config = dict(
    encoder_arch='vit',
    model='image VQ-VAE',
    dataset='telescope images of galaxies (Galaxy Zoo DECaLS)',
    train_examples=88335,
    image_size=48,
    crop_scale_min=0.5,
    horizontal_flip=True,
    translate=0.06,
    bottleneck='vq',
    downsampling_factor=4,
    encoder_norm='rmsnorm',
    encoder_norm_position='pre',
    encoder_activation='gelu',
    encoder_mlp_ratio=4,
    encoder_head_dim=32,
    encoder_fused_qkv=True,
    encoder_bias='all',
    encoder_qk_norm=False,
    encoder_layer_scale_init=0.1,
    encoder_parallel_block=False,
    encoder_inner_norm=False,
    encoder_patch_size=[4, 4],
    encoder_conv_stem=False,
    encoder_layers=6,
    encoder_width=384,
    encoder_positions='learned',
    loss='l1',
    latent_channels=8,
    decoder_norm='groupnorm',
    decoder_activation='silu',
    decoder_weight_standardization=False,
    decoder_widths=[32, 64, 96],
    decoder_blocks_per_level=1,
    decoder_block='plain',
    decoder_attention=False,
    decoder_upsampling='transposed_conv',
    codebook_size=256,
    init='lecun_normal',
    residual_init='zero_last',
    optimizer='muon',
    muon_scale='match_rms_adamw',
    lr=0.0016,
    momentum=0.95,
    nesterov=False,
    orthogonalizer='polar_express',
    adamw_lr_other_params=0.0022,
    grad_clip=3.0,
    steps=9300,
    batch_size=128,
    epochs=13.5,
    lr_schedule='cosine_restarts',
    final_lr_fraction=0.01,
    warmup_steps=460,
    weight_decay=0.3,
    adamw_weight_decay_other_params=0.05,
)
Rows from block 5 of the encoder, named by matrix and row number. Rows with one number belong to one attention dimension. Each number is 128 + 24 x the weight over its row's rms, rounded and kept within 0 to 255. All counts start at 0. Numbers have three digits each. After the name is the row's rms in percent of the matrix's.
# v: attention query, key and value (stacked) (encoder.blocks.5.attn.qkv.weight, 1152x384, the v third), inputs 192-287
# proj: attention output (encoder.blocks.5.attn.proj.weight, 384x384, transposed), outputs 192-287
v.312 153:130165130113123126149125091129152174136091137104164156125121157168137109126127122141151119131102125149104117124154116121174144099091121146150105120112198140135132122141126121136099167097157130124112127108107150116108099153099157123116107119145133124096093093128129120099134127128115135162
v.313 165:083116105134105122081146084112138111137128094120134131086123107130122127114085151100111158157080128159151138144127165142133092075110121129141148127104154100144150130153118161162126110116103113138136114177105097153153112136089126132135151093118144118110121090123104097117095130116099125125
v.314 158:129114126100117108143106143121157114106114122129152108187100077151105140128137129130129137157088121100165145141120139142119119137163076114085155139127096137134128153189153109123134165097137106109081109119111122127131119148132113123109157109131131124150149060172133169154103108129137129102
v.315 162:106141122077124143156130120160105081138101156127149169100158161130107135099143089086126097112142116157137080128162134129109143143123120105128141132126119140169126162157168124145128124147117161124113140087119147139108064106128198134150135140135133141134126131118086104131156141127118138122
v.316 147:146128132157115128146114129135086138102140156109130122144114151123100095129040113133091123146147127134134092142088142143138181103130127126137120140093148132105147138152123121136124105081136154126137130136120145106086151099109070084129149073097073163137067152169110187105116145117115110125
v.317 156:132143138140116146140119126158090110108128140128172113151141130145120164122112126159152095160109165134131163123120104127152155095111140096142111138131096142071122150154173121130176144128126097122143118107146111084137152116083133123153125158115092119090137136129163102115153136139151120131
v.318 172:134111142133118134110122135083100177110165108152098126160110143117133143152150140132083167110154132113092140135114126124115126157103135146105163159152109143144149141123116160178106081166149139128091129136147121100135118160171100082107098096142129115140120131113141150100099098118174121139
v.319 154:076128138160160144120130144098182109135112066123154096156135116137145133129149113135157168138125116127125107087121110153101138096098149096078153102137125110206111147093154121113148120147120093114131133114128138117115163110138108156108152134129138153127114140161138122119147137101137167150
v.320 074:118142125143116105131126120142159103082101145122079145107124117134131116123113162115153126169149164101127138128127118140133151104065110170109100146166136136106117111102094158128074148144132147118145150135153132133126139152132110106114188101153122165127096144138124141118141147161118097119
v.321 100:113139117144103136125134142135124108100091123132118109093121156140124144145100154110167147145149150137109169128143148123143126158087144163150136114138154141136102137104122126138124137129145145124128117124156088167098127143150111109132201070145118150126140143149113098127129121161108122082
v.322 093:098138132083131145126149135123108107131112103125141135136106141135126167161107091136141116086108105142091137126135161140141131127127162151141138131118151144133109168113153125095168142125129134152077129144171167123133106114148151135078123102156163114099162120127112133144128112131133152122
v.323 076:110160106132113122115125143107131130147131106117093119121154118120132115155113139139130125152190129103122085134145101098077120149179112060115120165140073143120150124109103134124144108131130125138136151095099122103129117112123130179100114139128115144169139132152139117140115115129149162119
v.324 099:162118125155133097121149105142133148142150134111086153121113134147104098119167155116155135104100153127113114118095113095114135113090129139105130126144143138129122112133128159128106147133134148126154118096122143172106151120078150093105107115112149104093111119164136160112153148146132096157
v.325 104:124088114111113104132124117137168138147135156120110137134086084143106115082092111121156151116117155130117122153097155146129134106116104119080109150100156115181125122179150139107157143138128081103167144163124112145137159136109141122089091139094074084154115116162134159105104138158136173119
v.326 115:151109146127109171090136153148125114120154095135130112129146171158139113147170145143127129111120106128112132151130147119138110129125143136164152106167101134078122107115146090177073131150130223120075125139170111140114120126135129112183157117163118139114137147109097114159153122155131111119
v.327 077:156094104122091100138100120138143127165097171099156141142138115136100134135113074121124127120115109120113134127147126114112150123104097152100125164119077103151144119152145140128125092112125056104131151055094087102136167123141144126134072131076107139118147126184147105107154148110137147125
v.328 079:159151102155155139116115160096136111091086130149164140137144086115151147133101114108159135120144111139135132110161128109122162105147145122120139145105104132150121118110166143112119072110108114140154129123129092105107183091132084112122104124108120176142129109162175131137110140108111121096
v.329 109:108111145103078134132101115106159132169185072103128108138145132132138097115117122157097112119129103100109107151139134135103111151163097103140125153138054116110150104155132103157131110158141109112089142133102100116149108129143143161148118159134128124159122136110109140146136123169167173160
v.330 076:142082102190135128078138132116160170098154117133103128129100100164128082098124153091202169124120144146120116159115145124112133141094110101115134132119157114136090132114175167126118128130150151104120102138147101116078151135095116097114064148092143114145100114166165155136108113161141125131
v.331 098:158108118179125087118132129106115128132113149117096150116166155110137123130112140134111113125133125146133102111159111113131143116085094139114113138137130162091108128117116164126140132109104124127102116072116077119135136174106100130134111130120209145098133139143130136094160137104124093149
v.332 081:080139152132123149121129140167106114172125139101127079136143171122100144169170140120123150127111116143126103116163106109144098173122118104153127117158145115122121155150091095149147153136135138145117132109111168144137116103136163136133147096156139101134159147114108071142133097102116126104
v.333 091:119105126062155102141168151110169123132131163111142112118146129122142181081127110115137120089072115139139132082144164142170162093148105163175138141118179138174093132144142111124147099157105079125172130152135135140114144130138112092108103097136148092150150135138130145166103105099124117119
v.334 080:101083164175100101095132097139152169132175089089129075141137173144136105123141130136103132106115115145112142146118127153143106194114097137166133146157120110109126119193135109146110133115137128093089118111119152085132090157116145116137118148108128103103119115096106117126138118095174129166
v.335 060:096132111146129151104133176109163108126171113109051127120136100118176102119165172112164112126132119123108126118180141108104132130130111096142153148142124070110101128108098112137110135144130165136125151163125069110114113118125105128101145118172162130141089120131146137156134125155106120099
v.336 086:153127092139101143133083126101125113151111110155123158146140108130104103126106102135143133146156129098109140157122133114093138127144140080098110153128048125138146105109151145139117107130145130113110145127130073104109140123168130174143105167107090181159111136164152125132120135176135164109
v.337 092:172131090121138100151115133096134088115068137119150161133122101119125177118067099123151122125138131123144134133119158136147173088097134185110095142123107166160122125121161153118125107125131058100158120112124109101120161137143123104120099137086085160108146119169150153108120157119121137119
v.338 084:146100126121124134124123143104140110130177113161128157113160108131148117127144136123142098091132125120143159121169152128127138121126137125174154114140124089106141097116156113176127123117126173117089116159154099088125130156157087125180069168112162138118091103124119135127151131152124110185
v.339 131:140119143057125147158136114135107141162153138132135145132134145138114145085146087138106115106130140116121128120109131108134097084126135107173149086142116127140131110108138096144148122178131122130156141162130119144139142128131155114160100122150138101153126153122103124162134115170112148121
v.340 075:111122154097125146121146141145144128141167130111110099132113163153102111119165123119129137117103127129115127127089142135129126130103122130166141102130133108127113133135124084144094143166143163117106132155147167162119146129120154072125123119166127069133150139119086119143155126177133124138
v.341 080:164122122139138131120107166100136081109093139188146161112160115116159164150122116118129117112142106116123139124148124113135156102107121159122137132142096138116127127105134129139063076100137152131129122097120064110130153131147066126162138105125093189115110113140150117128131144112087106112
v.342 107:117100107162121083094121131136190127105140154123089131127097100134143105117106151123160137133067158132141152144105166152163141113070078156116104128114182122123097135133123139142090129137145133115141126149152137122091136167132118072097094110122154118130084111124144156138124127144115121156
v.343 080:135132109082151124160151136143140114146093200121117139109122107124090159097141107129140130139091132124163121066145123114130164079109132148117135138069184092179120156125108130118130145128112100164163133131108138163126170122131169098093094070137160095125150132150134120091131138101101118108
v.344 087:134082128131135094110129139104162115131157137136137145115159107125157147126140110109146110050081099130130149127155159142172155096109083176169162127127136122118117121129151110144118081116138141113139110141121075101103126158147082094152101108136173110111114106129144114155123127104116113152
v.345 113:156150127161106179098133134146112114116132090148095112144118146160112086144161168124147159154160144113102128178099118107083116152129155093113112122172105124092146117096115141167078165143154200103101120142150137151110133110111148133142144140132081140122134141149088114131154147176150113125
v.346 057:154110126176148141118135141171107105096116168178097116102136163118121138161169152098136140141139133149133135117105120115141137144105128111121143108132160114140095133087103148123100158107153185158125120144157082137117126133164113120135169116139143126135142164119141098121130110109077110110
v.347 088:071133147133130127137142102151134133118153163106118095101131153136141125130144156140109121144109145126159119086156099151158122142100101145166134120114191106107092136132102127137129144127130131149116128128134127110135102153114134119132151082170172098140098149105134107131113093122113106116
v.348 056:145127145140129065162130132154145139143112199107117140103103143110083103144129137126107130146089152142132120110100094128131144128085117124105120151121192113180089136151096153106113147104088113135168135104110126117137149136103151094096100117102155107143143101126141158107116143083110105154
v.349 071:101120125164108081102134102152148161133128144093068145128120121145130105093127154113146144144124173117129131131098120123122107155096098116091116129168165120128108124144098162104095143141141125103160130111126156131114139127100158095095123123112131125124125137160131133123107130133131106134
v.350 106:113138112174148099123124103107138145095117149115108139124122097111173132111085151140119128148160157129138138106148123153138140116135108137115100134122154139127117107148139166109149124119111097130151129137122109085131110128120093155103156130115163156168098122130164175134094117118127115140
v.351 090:151130104178122114089107158102178147124122113131124097165132107139151133135117151109154146108158113123112142130137135140132173139133125133141116164141090136139124117133151142141114089122123107108130129110141082079123141120146098134127123120118100184157131116149136120139126135105151122115
v.352 060:133073178109127177115170120150079147125159132163128113114134117135115156116159108105084137152143126138154061102119133114102143137146100120114139131148121117136128109115146124116146160169140129120121124125134106094148146092151124157113192102114113142138156163142130162131100110134173146091
v.353 077:128125155161136149120134132115116127101142127083118121154132093140135131107129159105126151147151126132112067132123151130120183133169089123095163114138131136095150157094151117092132148107154127146083127111133128107111117086137104141104185085126101170104108163160157161099167129127150125125
v.354 080:111163090121127092161120118127158109107122095117135137116150129133134116144109141158148097132113138094124197135144130148118108131084125153135126142152153143136120153133131138117136104112126159147126114107148170153079089142123165086145087131148183118091126129129126087155165121128133143131
v.355 068:161143135136120074146114175104161076134078134128120118153120134102139055141135149139144125120116150131110155113148113144136146128106165113140121124131126167159108116129129126164079094114118148089160145121143103125116154154107099160104125147112128133122142092136124122114141118121092104178
v.356 103:163117112161129068152110113103116088081076157128135112143104120092158076136080137108150123103118153138111124117113165113133152097109113131117139082096140115151126118178122146089121146131100117110151125147123133128136117121099135137122089129122115099104146155169121133128166151116114122161
v.357 094:115153086131131120119112119142139111121130121139133132105138145123101125136105127136164111126124114118136165115135137141135112130091103148170117130123148075149108121155110104152166135127119117140109116132117153182130106130164180067145074143112162063099086123131123066127129133136135157117
v.358 080:144123139133126125113154151106139115138130133130081107105099140134108116110115138097122096111136136168136097091112089111137126096135139113089118124112146132129148122149123134120103156144126109157110120141082160122165147126141096136120116141111139132150145120091124166127083120133118143157
v.359 075:096117140126131128107155085174097116117134099188133126101148125132106176111142108155111124162139110094124132134124132138134074145144104148116125128147142128134104100095109124144148150139147112143174107098143146162126125085138161138150112129123154112114118145138101086143102114127170134083
v.360 079:133144107158158149138131116140071157106118145135123105108125142108144123129116112105152116139129166142110151131117169104129170144114126154100124084120170118145125166123135113074123153120137105116101099170108101141140103098136162116103137095138104149145167148128161156137107140144111145102
v.361 072:124045171127103119086128128110176154162149140081115089078146115161105138134121133122126116130169106132175058122095134128148133135108053076160133133136128081090137126185143136135142117143147134126120112074140125129133145113144103146143141135126175118116107124119121114124154114126130167168
v.362 069:107091144131115126098127112146138121180150112146118116126142121143115180125193139138083146150147081104141111108138118155135100161175115102113139155153120121123123113116133152165142085153134179141129144083111098114118139107146111134148135139166141120140111105125136118129119100123117123116
v.363 055:080125116107115123118120087165108123150111128150138143119140133115118166115172140168104125149150104091132140127136109155128092141157150136107120156168133148114105094087104146177137115134136159133166151103118134133113136128141141143158134157147129135117075122131092088133111138140149096099
v.364 071:123122120130131076106121142138183111131157151136134118108109140123117135121099146128161105107104122130156158123122124151132099118091135137155105126112144099175121101192113122142163097162087120125153119114091152162111129152133144088155095158110141050152119120125105097159113096108129156133
v.365 075:135113146121157107157122096126078067104088153137128116169102131088160117120141119135112142141137149124101118140115129124120138126152162156063137095126120142136105091111111151129092129129104106126167136147134123123123157115103105181112149139128056148123137144144120136145113159105111082143
v.366 105:109137138140145149146144152137098117087145095150124138133148115111133134155074159126126140154131130121131112139139150149065137151123128200038137109144181140118093121105107124129150138155157122129118132114142173107120101127162118149114172066124063170105125160158140129117134126113153137091
v.367 078:135136132127143162126142170130116170134184140150111157112095148117114130122111138087126156106111152171149126135143128127103152118107152125169113131107123131149129148135119119122149119147124094112109107146114119109154126155144102112106171132112118133204166129128164184127086092143126149114
v.368 068:108090133114098149092122116136121156197145100113140101162184134159114125134145117153098124115153107105154139077140130127161087149146105087147165153142131150090137138130160136177137109132146138140117127089130094123115149122145138161154106140142161129113116118113132116118121097125121145158
v.369 052:107109129116122121127128108129112116107130063122150150127148112150139139113110124149097126149123110110146144120126127140125099149121131148146125150139118114144132138132113138118168154115154135131146117125164178121096124133115172131174114173111130100073143137153117096134148120086138148108
v.370 074:099111146127122139105122105136110140126124124153131132123159115124130185120161132150110149150144079092126100114142128140113116142193115118089137139172115118100123103099122139154150130133134164158138160118124103135145104116130122150144137107168110137093091123162108111122138132117145112102
v.371 115:121098130125127176102137101129099146134160109109100123088153106141126139141079141098118122139142142137131071147098147123110172124116082129112131109144100125080145157096146129077164174118153144127077127123163120110155104095127108135150157072129148198112135161128125160120144120130144143097
v.372 058:165150133136124151146133139099125137138076190128135148110119123127163128127143102122155117108107099139082085136153119080134135124175165094133146138090097106117177127129123125138113181118113103135121156202121100118154160131102126160097138102116114109128135126127123155109145166140120103139
v.373 059:097131136099093169124127134133151173163154094071147160130154117140127140144136133149105135120151096126144118132136089124111116158136117126149154180156095145086126139116152132171139094111168163122110151089149122095122138154140101134147140153136164163115101101134167127090131118137138092121
v.374 063:122138100161132156119154132143064161112125166188109123113118157101144149114136122101150117118109158166124125107142139102148131117154138131100130097089169126127110139127114146123139153137111095151110136163077095125167136111150143133112141097126114127178147147126161154145078127168122152092
v.375 087:139137149131144142116140145130121144134136162161115121134104157115110176116136135120134134116117111135155110116135125110116107106158167116142117131103152101165118100163092121173166136155082104133121134163065116146161143124129118124109127157112121060197140123110129140157065121145128146111
v.376 059:103145079175126108122126132130100112113124140131142144130107139070122095132097164111139144117135124137122153147134130122155149152101109128119127127087179118136118165154101121150150094109123106140126121110067130107153122158154147091115076144116144085152093123119145124103110126165083135134
proj.312 170:127148123101150149156156180109103172119170171167088125173130155132149097127162105132106126137160148108121145136100143154120078190125217074132135153110086144096092148104150100163124103122110110131138137153132146100141134127126126129079103102124160112160119151135135140168129128166134130120
proj.313 168:120156135140153123170144125115143105117089144202106149097128143108132078113126115130092113122128118122129123114139121149141136126167155134098116093150116145118073120148173108128110143161140116106145121101113161126134167111129113161129098136149115092141116125100163114147137128136129155141
proj.314 161:094111117139141128112174111087177136119099173119066127125127149146107141118112146109099146111157141108106144167075133114122121148107109141126133123093111143133109117143103147085111113134165116118100151151118125147112142125113151122139168143143125059127118157114151094137089128141141068114
proj.315 172:148132119145129083107138165161080127099152103179064161090124137136149058134120137164104139123114140112115128117102105130110140138173181080175136166111152147103153128155085119140131105114150113108160114128129118134158140148126087135120084145113164120051159134125169135123126128150174118125
proj.316 145:155133191111125109133126097163138100133042115085115124145131122126170092100094123135115131122088122151102180122130109153132114111105098108100127111075128133155074136128155104126087136115115122135095089161130118120124116133131115095092173153115098121159114137105136120159104128067082165118
proj.317 166:149098127165134145093127104160133123158139104154118155129124120113102056128138126103148133117121120142099141127164123125136105116200131122077118116128122095111126121094166136065189132146154122144116120101107159106090134111129152138069088131107179113139134131122129118153160127127081125161
proj.318 165:093095118134144111105152135112104133149139142116148088185122147140139141115097129148107113112139117082111108116146172146075127105077075145115141137148170132152115171131130131136125148154114179136134148165095169126139065130131121111112126153131129167099134146163093124152128130125120108133
proj.319 164:094124112094127147128135114114101091152072160088124125144132125159142154158139167153120118139094137152122128124123133120132108096109141158131140130134162149107116111135107090097141095096120136099138116133115091139148107157121090079116113103135173104177143144131148112145152128190119137133
proj.320 069:142155147131127178161139152149119148099145136138145133131136126135091133128139111112086128140144112133123099160118125126107074168132140090133130137112119156114161114117116084147144110127140161130081138143120102118129115085120132142116107117136138113172106133111142125162090128125092135148
proj.321 098:168130142094115138160158173182128122166152166148155113144130110111110156141123101147109116126084114135130100093109105124110096154135121132148139146108118145092144110135113096122184130131116145142109139154090110095173106088121147158137108123136158123105103112111121156155115131130147167156
proj.322 096:133132131115127129139123110123119108157177180124187099136137142134138097121092131127147107105167121130150167072094081118157119132157111148128134136079125148112133116111127125114179117103149129108113135094135098113167172168138132138084132145130130132123108096108092105098128128096163113118
proj.323 076:140130118127114113081136114099138124139160142108087108140119131131106079115125143101128128149121137125135095135171153150139164112139078141083111122121178100132120114120134129086144125143152091089172137102132145144094099117122118143126166119149106118122119156118091125121111125108134068126
proj.324 094:080115143087133151128167115153119135120119076154117088132125120140125139132143081135134132145124137157145169115148119135152103157130151125118130111180126137129116125142133104166123130128117138134131149113109135121099123112115100105129132163137152123147180133142127107112075128154138143115
proj.325 101:175159145158126131139160143132161149144137112065166113135125152146136132115101134113121157132195102116133106133115153140075101158144145088144132119136104126103148136086179101142111123161110173130093083112139098125131111130127134120148099096147112139088135124146122096130187126114089130136
proj.326 097:106141116082131146203133115184125126133096169176141157125137110110118135148135105140112101116135143149124150110102115126139099138068123181153132137120115125153152104185105102099167129127136143152100144166104108120141116124129125123122115155128170118137156126113158132126127129100131170149
proj.327 074:106126145172138137082117145090159124110140073109099146142136143134157133170120138111166131127146124123122098146115125148126119130088140095154123133130173163092114138117140127134123146152119130117126114125145135135142109157129129136154116089150167124094081105120130099138113131142101110120
proj.328 068:107099129195144068122096136080132125120141089122095113144133153125129121120123159124148109126125145106112094135083121129136122098049115119135111154080136152099114150108135140112112151108118127141143131089133136150137132171136170134145144089121120110133113103133117088130114129143100111141
proj.329 093:165163120133126156086114107114132129100093169100165126153130137127141109139138157122120133125140144154147118151199163133127168109121108150108137123121173123130133121108134118078105135142152118121163110161141150121126115171131124129119134102138106129094131156119144162128191128077080083136
proj.330 062:125136122075128146164165150176133123168113109145143142113131141127105136091116118131090132125142120155139126120114105136096140136157171123119128126174132065118135122100120072171110119126071143133094110122107147144116116127122122099103156182124105101112191132111110137089158131121121143119
proj.331 102:078120127141131139129133138131124137083105113191074140121139118110090127123150098109141099139110131120131131150134166141154107130103105135146112120143155130163112137123102111182145112109144133123116140137116160126077116110119083077130127159135150135183118147105143162119079130161143143087
proj.332 077:147089134110105108139153123149129130170159160116108146135122116114134146143126139152116104104114134123123141089131132137128137091175142153115121121121104128138134107153113151128190133136151108129144152145117132114102113111134095136121133153119158117103159161112121117135122130086203177117
proj.333 073:142119145176122092137092144087098121115130071117138082144114153136154124127108152103180111108128135119108112132139132120100045151098100090091130117094113141103134150132117168100121170100094160155140120130129134139140136176122150167127154111140131112129126170146161130126130126131115107135
proj.334 077:156125097095139167125142122170108131103110189141133193137130118128133175127118146134149134113138151181142171157195128122109128123163143104139153127151142073142130116129106137127113140119115120126129120167118168123112119159133104138120118115119133123114144143159146181132181128118133117111
proj.335 060:157121149109112150105134121124126149143104100118164108134121145126068083103140134117129125140119127134118093129127129150130143116122096174082122114129167155125161116125107136081170119135167137138111115129123137162074097115116133116123131185156123078141144154113118122122083127127139127154
proj.336 076:129160128163122133098122154115157137105141126097139112161131143125107084150122120114100153140133131116152064135140127152122133131115102159144119148120162147102155112095154088103124130153140121107147138119146131142140100135126133128121111110156118130107118095112118118131157131142086107169
proj.337 090:081156131177138091116127135083130149072154116101146108124138133146140103127098132098138152132150129080128106138106127119113077162106127073167143156102133177093122144089160116123107134150114174110107128086143107127170146164126139139126093079131136149131086101145117095125118130156101104145
proj.338 085:096143138147137125135102121092121147133122073154113112128127123109133115120157143159127114172097113148124139114116118143154159110107117193116126127146138160150121158175115123085115119115144126111150125155112121132132143132130152057105117056152124108147159097101145133102128127162104166104
proj.339 116:098133127082129157152136133172162133162124094148093064121128125118156117174163102135097119114141123127137147118128111132143136138061125194104131121146124128151111118160143121139106143134148158162115124140130110130131142107125123111116149177125155141119160098109140149130125126123099140130
proj.340 071:131140130060118183182157145158148123136095140110133120124134110130132134162140093114127114104153132141123141131137115116145070149136133124123144104161130088144143087147141095145125135118101143155136132149103106099147111121124123132132150158118154139134153163136141154114142126071114148127
proj.341 079:076129120179118104112091114097140135104136101135139133114137122122109088149153125103148117148137143121113089132102148126161121124060084123148120160120159184122120135155117148107140133107142125116089150120135125139112123131130148112140103143142164118133091117131135100147084131174108108162
proj.342 092:154149157109124199163153131146132152124113129128153138103131110134104162085135145113110143111130112128130138152132130134076101165153164088134142135145102150097140145110130094151136127130102180112060101121114115130131125147110142151130115103124140086134130141128129087104135128144119146098
proj.343 065:103117180159119110137131169068147112169135071128107098137122148115140119176126096109166113123135098109105119108072114149150087176103137119139117106159128162115121144129133128166166118130083131142119103132126113163156121106122128123130148132141149097146136138111141103114097126138124148125
proj.344 075:117125143146125116127089112072119131147112101139143115125129159127120102100139147133148103129114141131113125136121136132106113141077140150118121146119155156116092151164126173097116150140101134158075102133131150145104151180129155068102103123143146085135127135115153127133131130165120132125
proj.345 114:114139115054131150179182119181137131120137175131120149107133091136110142152128101130085131142164140144141135136137122127129107136144135134149137121157126092161157097137131070140137114141137132122146143132115135088138098084125113135148150184123145144131147139130125100121122127097124143105
proj.346 058:101129160088128107141137147163108120200134102149149146103119122093107136141128102164125131150116122112123126113110088132106134118128140156166116138140091143130111156193151122151187129138103116133103122143114146139129119070122124088152119169150152124123147122085127112162114126161175208111
proj.347 083:176111148098126124149101141169117113166109144157136170089124128106121160088126132156102119133123119136137128127138145140101121088169165143105121115128093145134129141150066134103161132107120116137120113182110148149105119095128133121098140135128135093137154151088151160154130127112163164127
proj.348 050:092113170111141116131154136120117131129129075143076151106123110112146207123130116135165137158141116160132180127134111116137119140125183090161114121175084112119134154145152128199135128147133122127103100155133147138120120100130115104143115153130148137141112121128141108128120126138125171095
proj.349 066:169111148104118193154204143163135141147139137138122143118118127132109162115121115114114162130160116157138155143174106138097115141158164105127135137172127090113150124114105099182152129140140157119120127152134128122126099106120101132148140138134133120135129148127108123134114128122120144089
proj.350 102:171135124151125089104104149118105145119126106153147151139123150129115117069115160139105139151116132125146108168160151121108150130138136109113118148105113134131126160075097150109106128126143127101133124125144131178103127138125151118111125113131070103135127130126128156146133127153120098126
proj.351 077:132133134157130110139110138137114145060112131114135181114134136130110153103114161111123113141151161131128084185140149125102096103101115099143112157072155127115146144103122132096132161141134141140132143121125135158132106164129147148120123090139126113115104132130150113152135129139088094140
proj.352 061:086133130115107103138107132204125135156116113148126116172133120128167099173110149151183122123127125132135152159139137149143147085091167160115133140141083059148117144173134155150095132136147151166160132151138101115168105152129130126116126115105126109123163137120123104127147126104112130107
proj.353 072:109116134147127071125119109100151141138058104096129085128136131134132118096135131140148143122170108121135098148094151164149119090103146097080104124131100146150098125122103141091127142157136150139195184148125071105172099114132136105147134107119125090111117149139131083149133129118117114145
proj.354 075:139127121149158119104131126093117144135151094101133147116123133134099143135123106117102117132129128102120085099149128125104092175149115071147124101093154164106155113109119106119163144098088116083147101073125161144146129103121125126136124148148140121101133105139128169136111129142121157149
proj.355 055:132136145113135175145155150116118118105153170151103144092134147146126158124134162128113143150164143126131126151088140129144140140174147122127112154116103136132171130144152153137121123118140113141110158127119169127116160141127133129114119105117123151169108136100141148158129128125146128136
proj.356 093:133134125172135112130124090133120135130152156140103129097138176119116161095163146129139150125135144123115061134122168148147099162087082085115104147169128128139116170105124118122085149120091125121144122141135133131128152105125148122094142093140115109154106127138142119155117129168107081138
proj.357 083:116111114166140112121110104080147139116137131081147155140129117132110148107123085115108136119126132111114119109167139100103107134138093086152145088099187159112141104118121103120162122103122122091114094114136159134111127098123111101118104152140142132093111114135138143124163128156133147134
proj.358 093:139124139113107153144113161119079094127124145162150108081126115122143117098135118148154146121109109197140169177115102154152166109158151149150135121151115107098107113156129163164076112135133140162083134157139107123119160151132115142079135138127085150191127133125129115102136129141149121114
proj.359 064:103146114124136063144116125136119131165133144062137163178123120118137099164111142130102103138119139079118113120157123102139136097089124125133133132126135112119124087156138109154179132123143113083161088121138128126180120155115138131152067117114150125062146094126153086144160128097085157172
proj.360 071:133108134168147139126128133166150171140131062117167106173129115125140135155136091138144135098106094133107103152138137114115072150126152094129138123106128145088105165126105137139108129112071172134137152094155099144144113123122148094162152106147096086120168160165119135105093129140119126129
proj.361 064:162126131140105143129109126075113098118140165161118156064129141100130119086126140124155124111150147153149124138106111181128174079112171146127126123142103100144127117145133136112126164137159118145117124170103143094146131127135128178112127136120118153138111114074129106145135131126179143084
proj.362 067:130152108069095135120130158101103131155133158120093139118116127116129095157116168157131124125134162121125171142150093120117146112098171145159113128132122121135155106159123123118133132131181099147129105142107122123159152162114130143150115141137144142124147184084135106165103131097158149119
proj.363 053:133152107120123092113137159096146121121131169089138169156126113139102108164113128125080114136166143100118164131147118096097133145139098129146124128104135127135163093126111089156156103130196102099121113121122122129147110130124099119125099138137147165099117118099143115119110130124148154155
proj.364 056:122130139133107143140116113133109115129157130100104158107126166119120101083143118129088138113147155136132114092138144132126126134139077100166139113175141117114114114119164114135126134137118071126088086153116150101101148142124111162057076128128140151153117116114146137131183128144120103119
proj.365 063:136137129129133082162146149181089111116159159131127121125133131120113135124141164128096142171141151107120132128117147137154137132120099133095099172146121112167147137106141152150100115122164143136153150154139116125127171139132136141129099100110117137138091134130155112147109127135078074154
proj.366 100:094111134125126046135125115157135100104108118155124161179130090120098093117132119106144115144114131117134079123125146126145089130100090130105131126101149102150129128105140149182146138137055149139171129110129103136168073120132130102111116120115133101119150169145115099131154127123095101173
proj.367 078:133117137120106151111121127208127132128128086153150094146126128145159117135144083144151133097116109139122133144110120137126109141139092150129157122131110125128076150123155150133103118126073139160065145125120086113085104150136125124098153119113105116149156173140123145103174127117127104098
proj.368 066:149149114083130140120121175079104141169116142168150157138115150122141121175112131129142123115140146111124171157168054104129157112146174153152119110115128120101165103149112109121170148083121127123125100132123157107126121125122131167166146142125153143147143069112131138143158126117182189114
proj.369 052:136129122130134088124107100136092140139139130104154119178118149112095102111114159112120114145127146077127102101148141126127142101119103141118115124130137128137122116123150105114170133127105117097173113118130148137161149131140138120144101098107141114066125092123116141165163128132124153153
proj.370 074:141147102103111090140123141090109140125109152092105152134127119111122099158108184143102107143167156088125139123122119120144135115084128150136110135117112108171140090126103124117161112108183109109174119120146128146148111112123128119143113172136152126090130147099135074157100126111125132144
proj.371 094:112117132137111123119106134126146140130123082153134100169135099128125111100142120118171123101127105151139116160103136160136127102111142128081127123131096114130086156149106131134103135116125153146152167132105127118135094113146137144118172137112105108097144112143107118114113128133145158093
proj.372 047:119146120150149096132124092115143098124087132114100139110140113120141164138109170136158145141112118145137130173112171139131165139099104151131134131146136134120083164129096107085105096164141144113160168146149144137116104085132155131186162170163116087137117114146120087106042129128147113124
proj.373 052:152126135088114104079118135093160113097119150144137118132118105136128117147113144096122131131135127118152159116152101113112138090165124148126129103088122125137132121142114115100190142129128108109100109132128156142115094139127117118151155123128151139088126102101115137133191126081162175115
proj.374 064:132123115129124126101122122155127140161135103114151124129118134133141153154131088150136142096104086146127125117117142106105109134108150121171144132131135141086108127137100092117100115126107141146137110112165074136117140126108143108182140136147117093146163148159136080093099130134143112139
proj.375 078:122126133120106157124113132165128114135136144102117137124123128126154097151127096154128132111126121160136150107134143103118142136123088146169156112151145097107098119109162137130090097149159110153081105151163098126089141190134115153115098141136135124151142155149136118091133129131115086110
proj.376 064:165107122114134162094128115108144153159156131119145124118116148150104141114153075133108158104105117142123119110147085104112081132167126099168137115119163194093154118114118110093134126108076113127069117119127104109103164125111121072139124122137124119100109159118155120127135131121154121155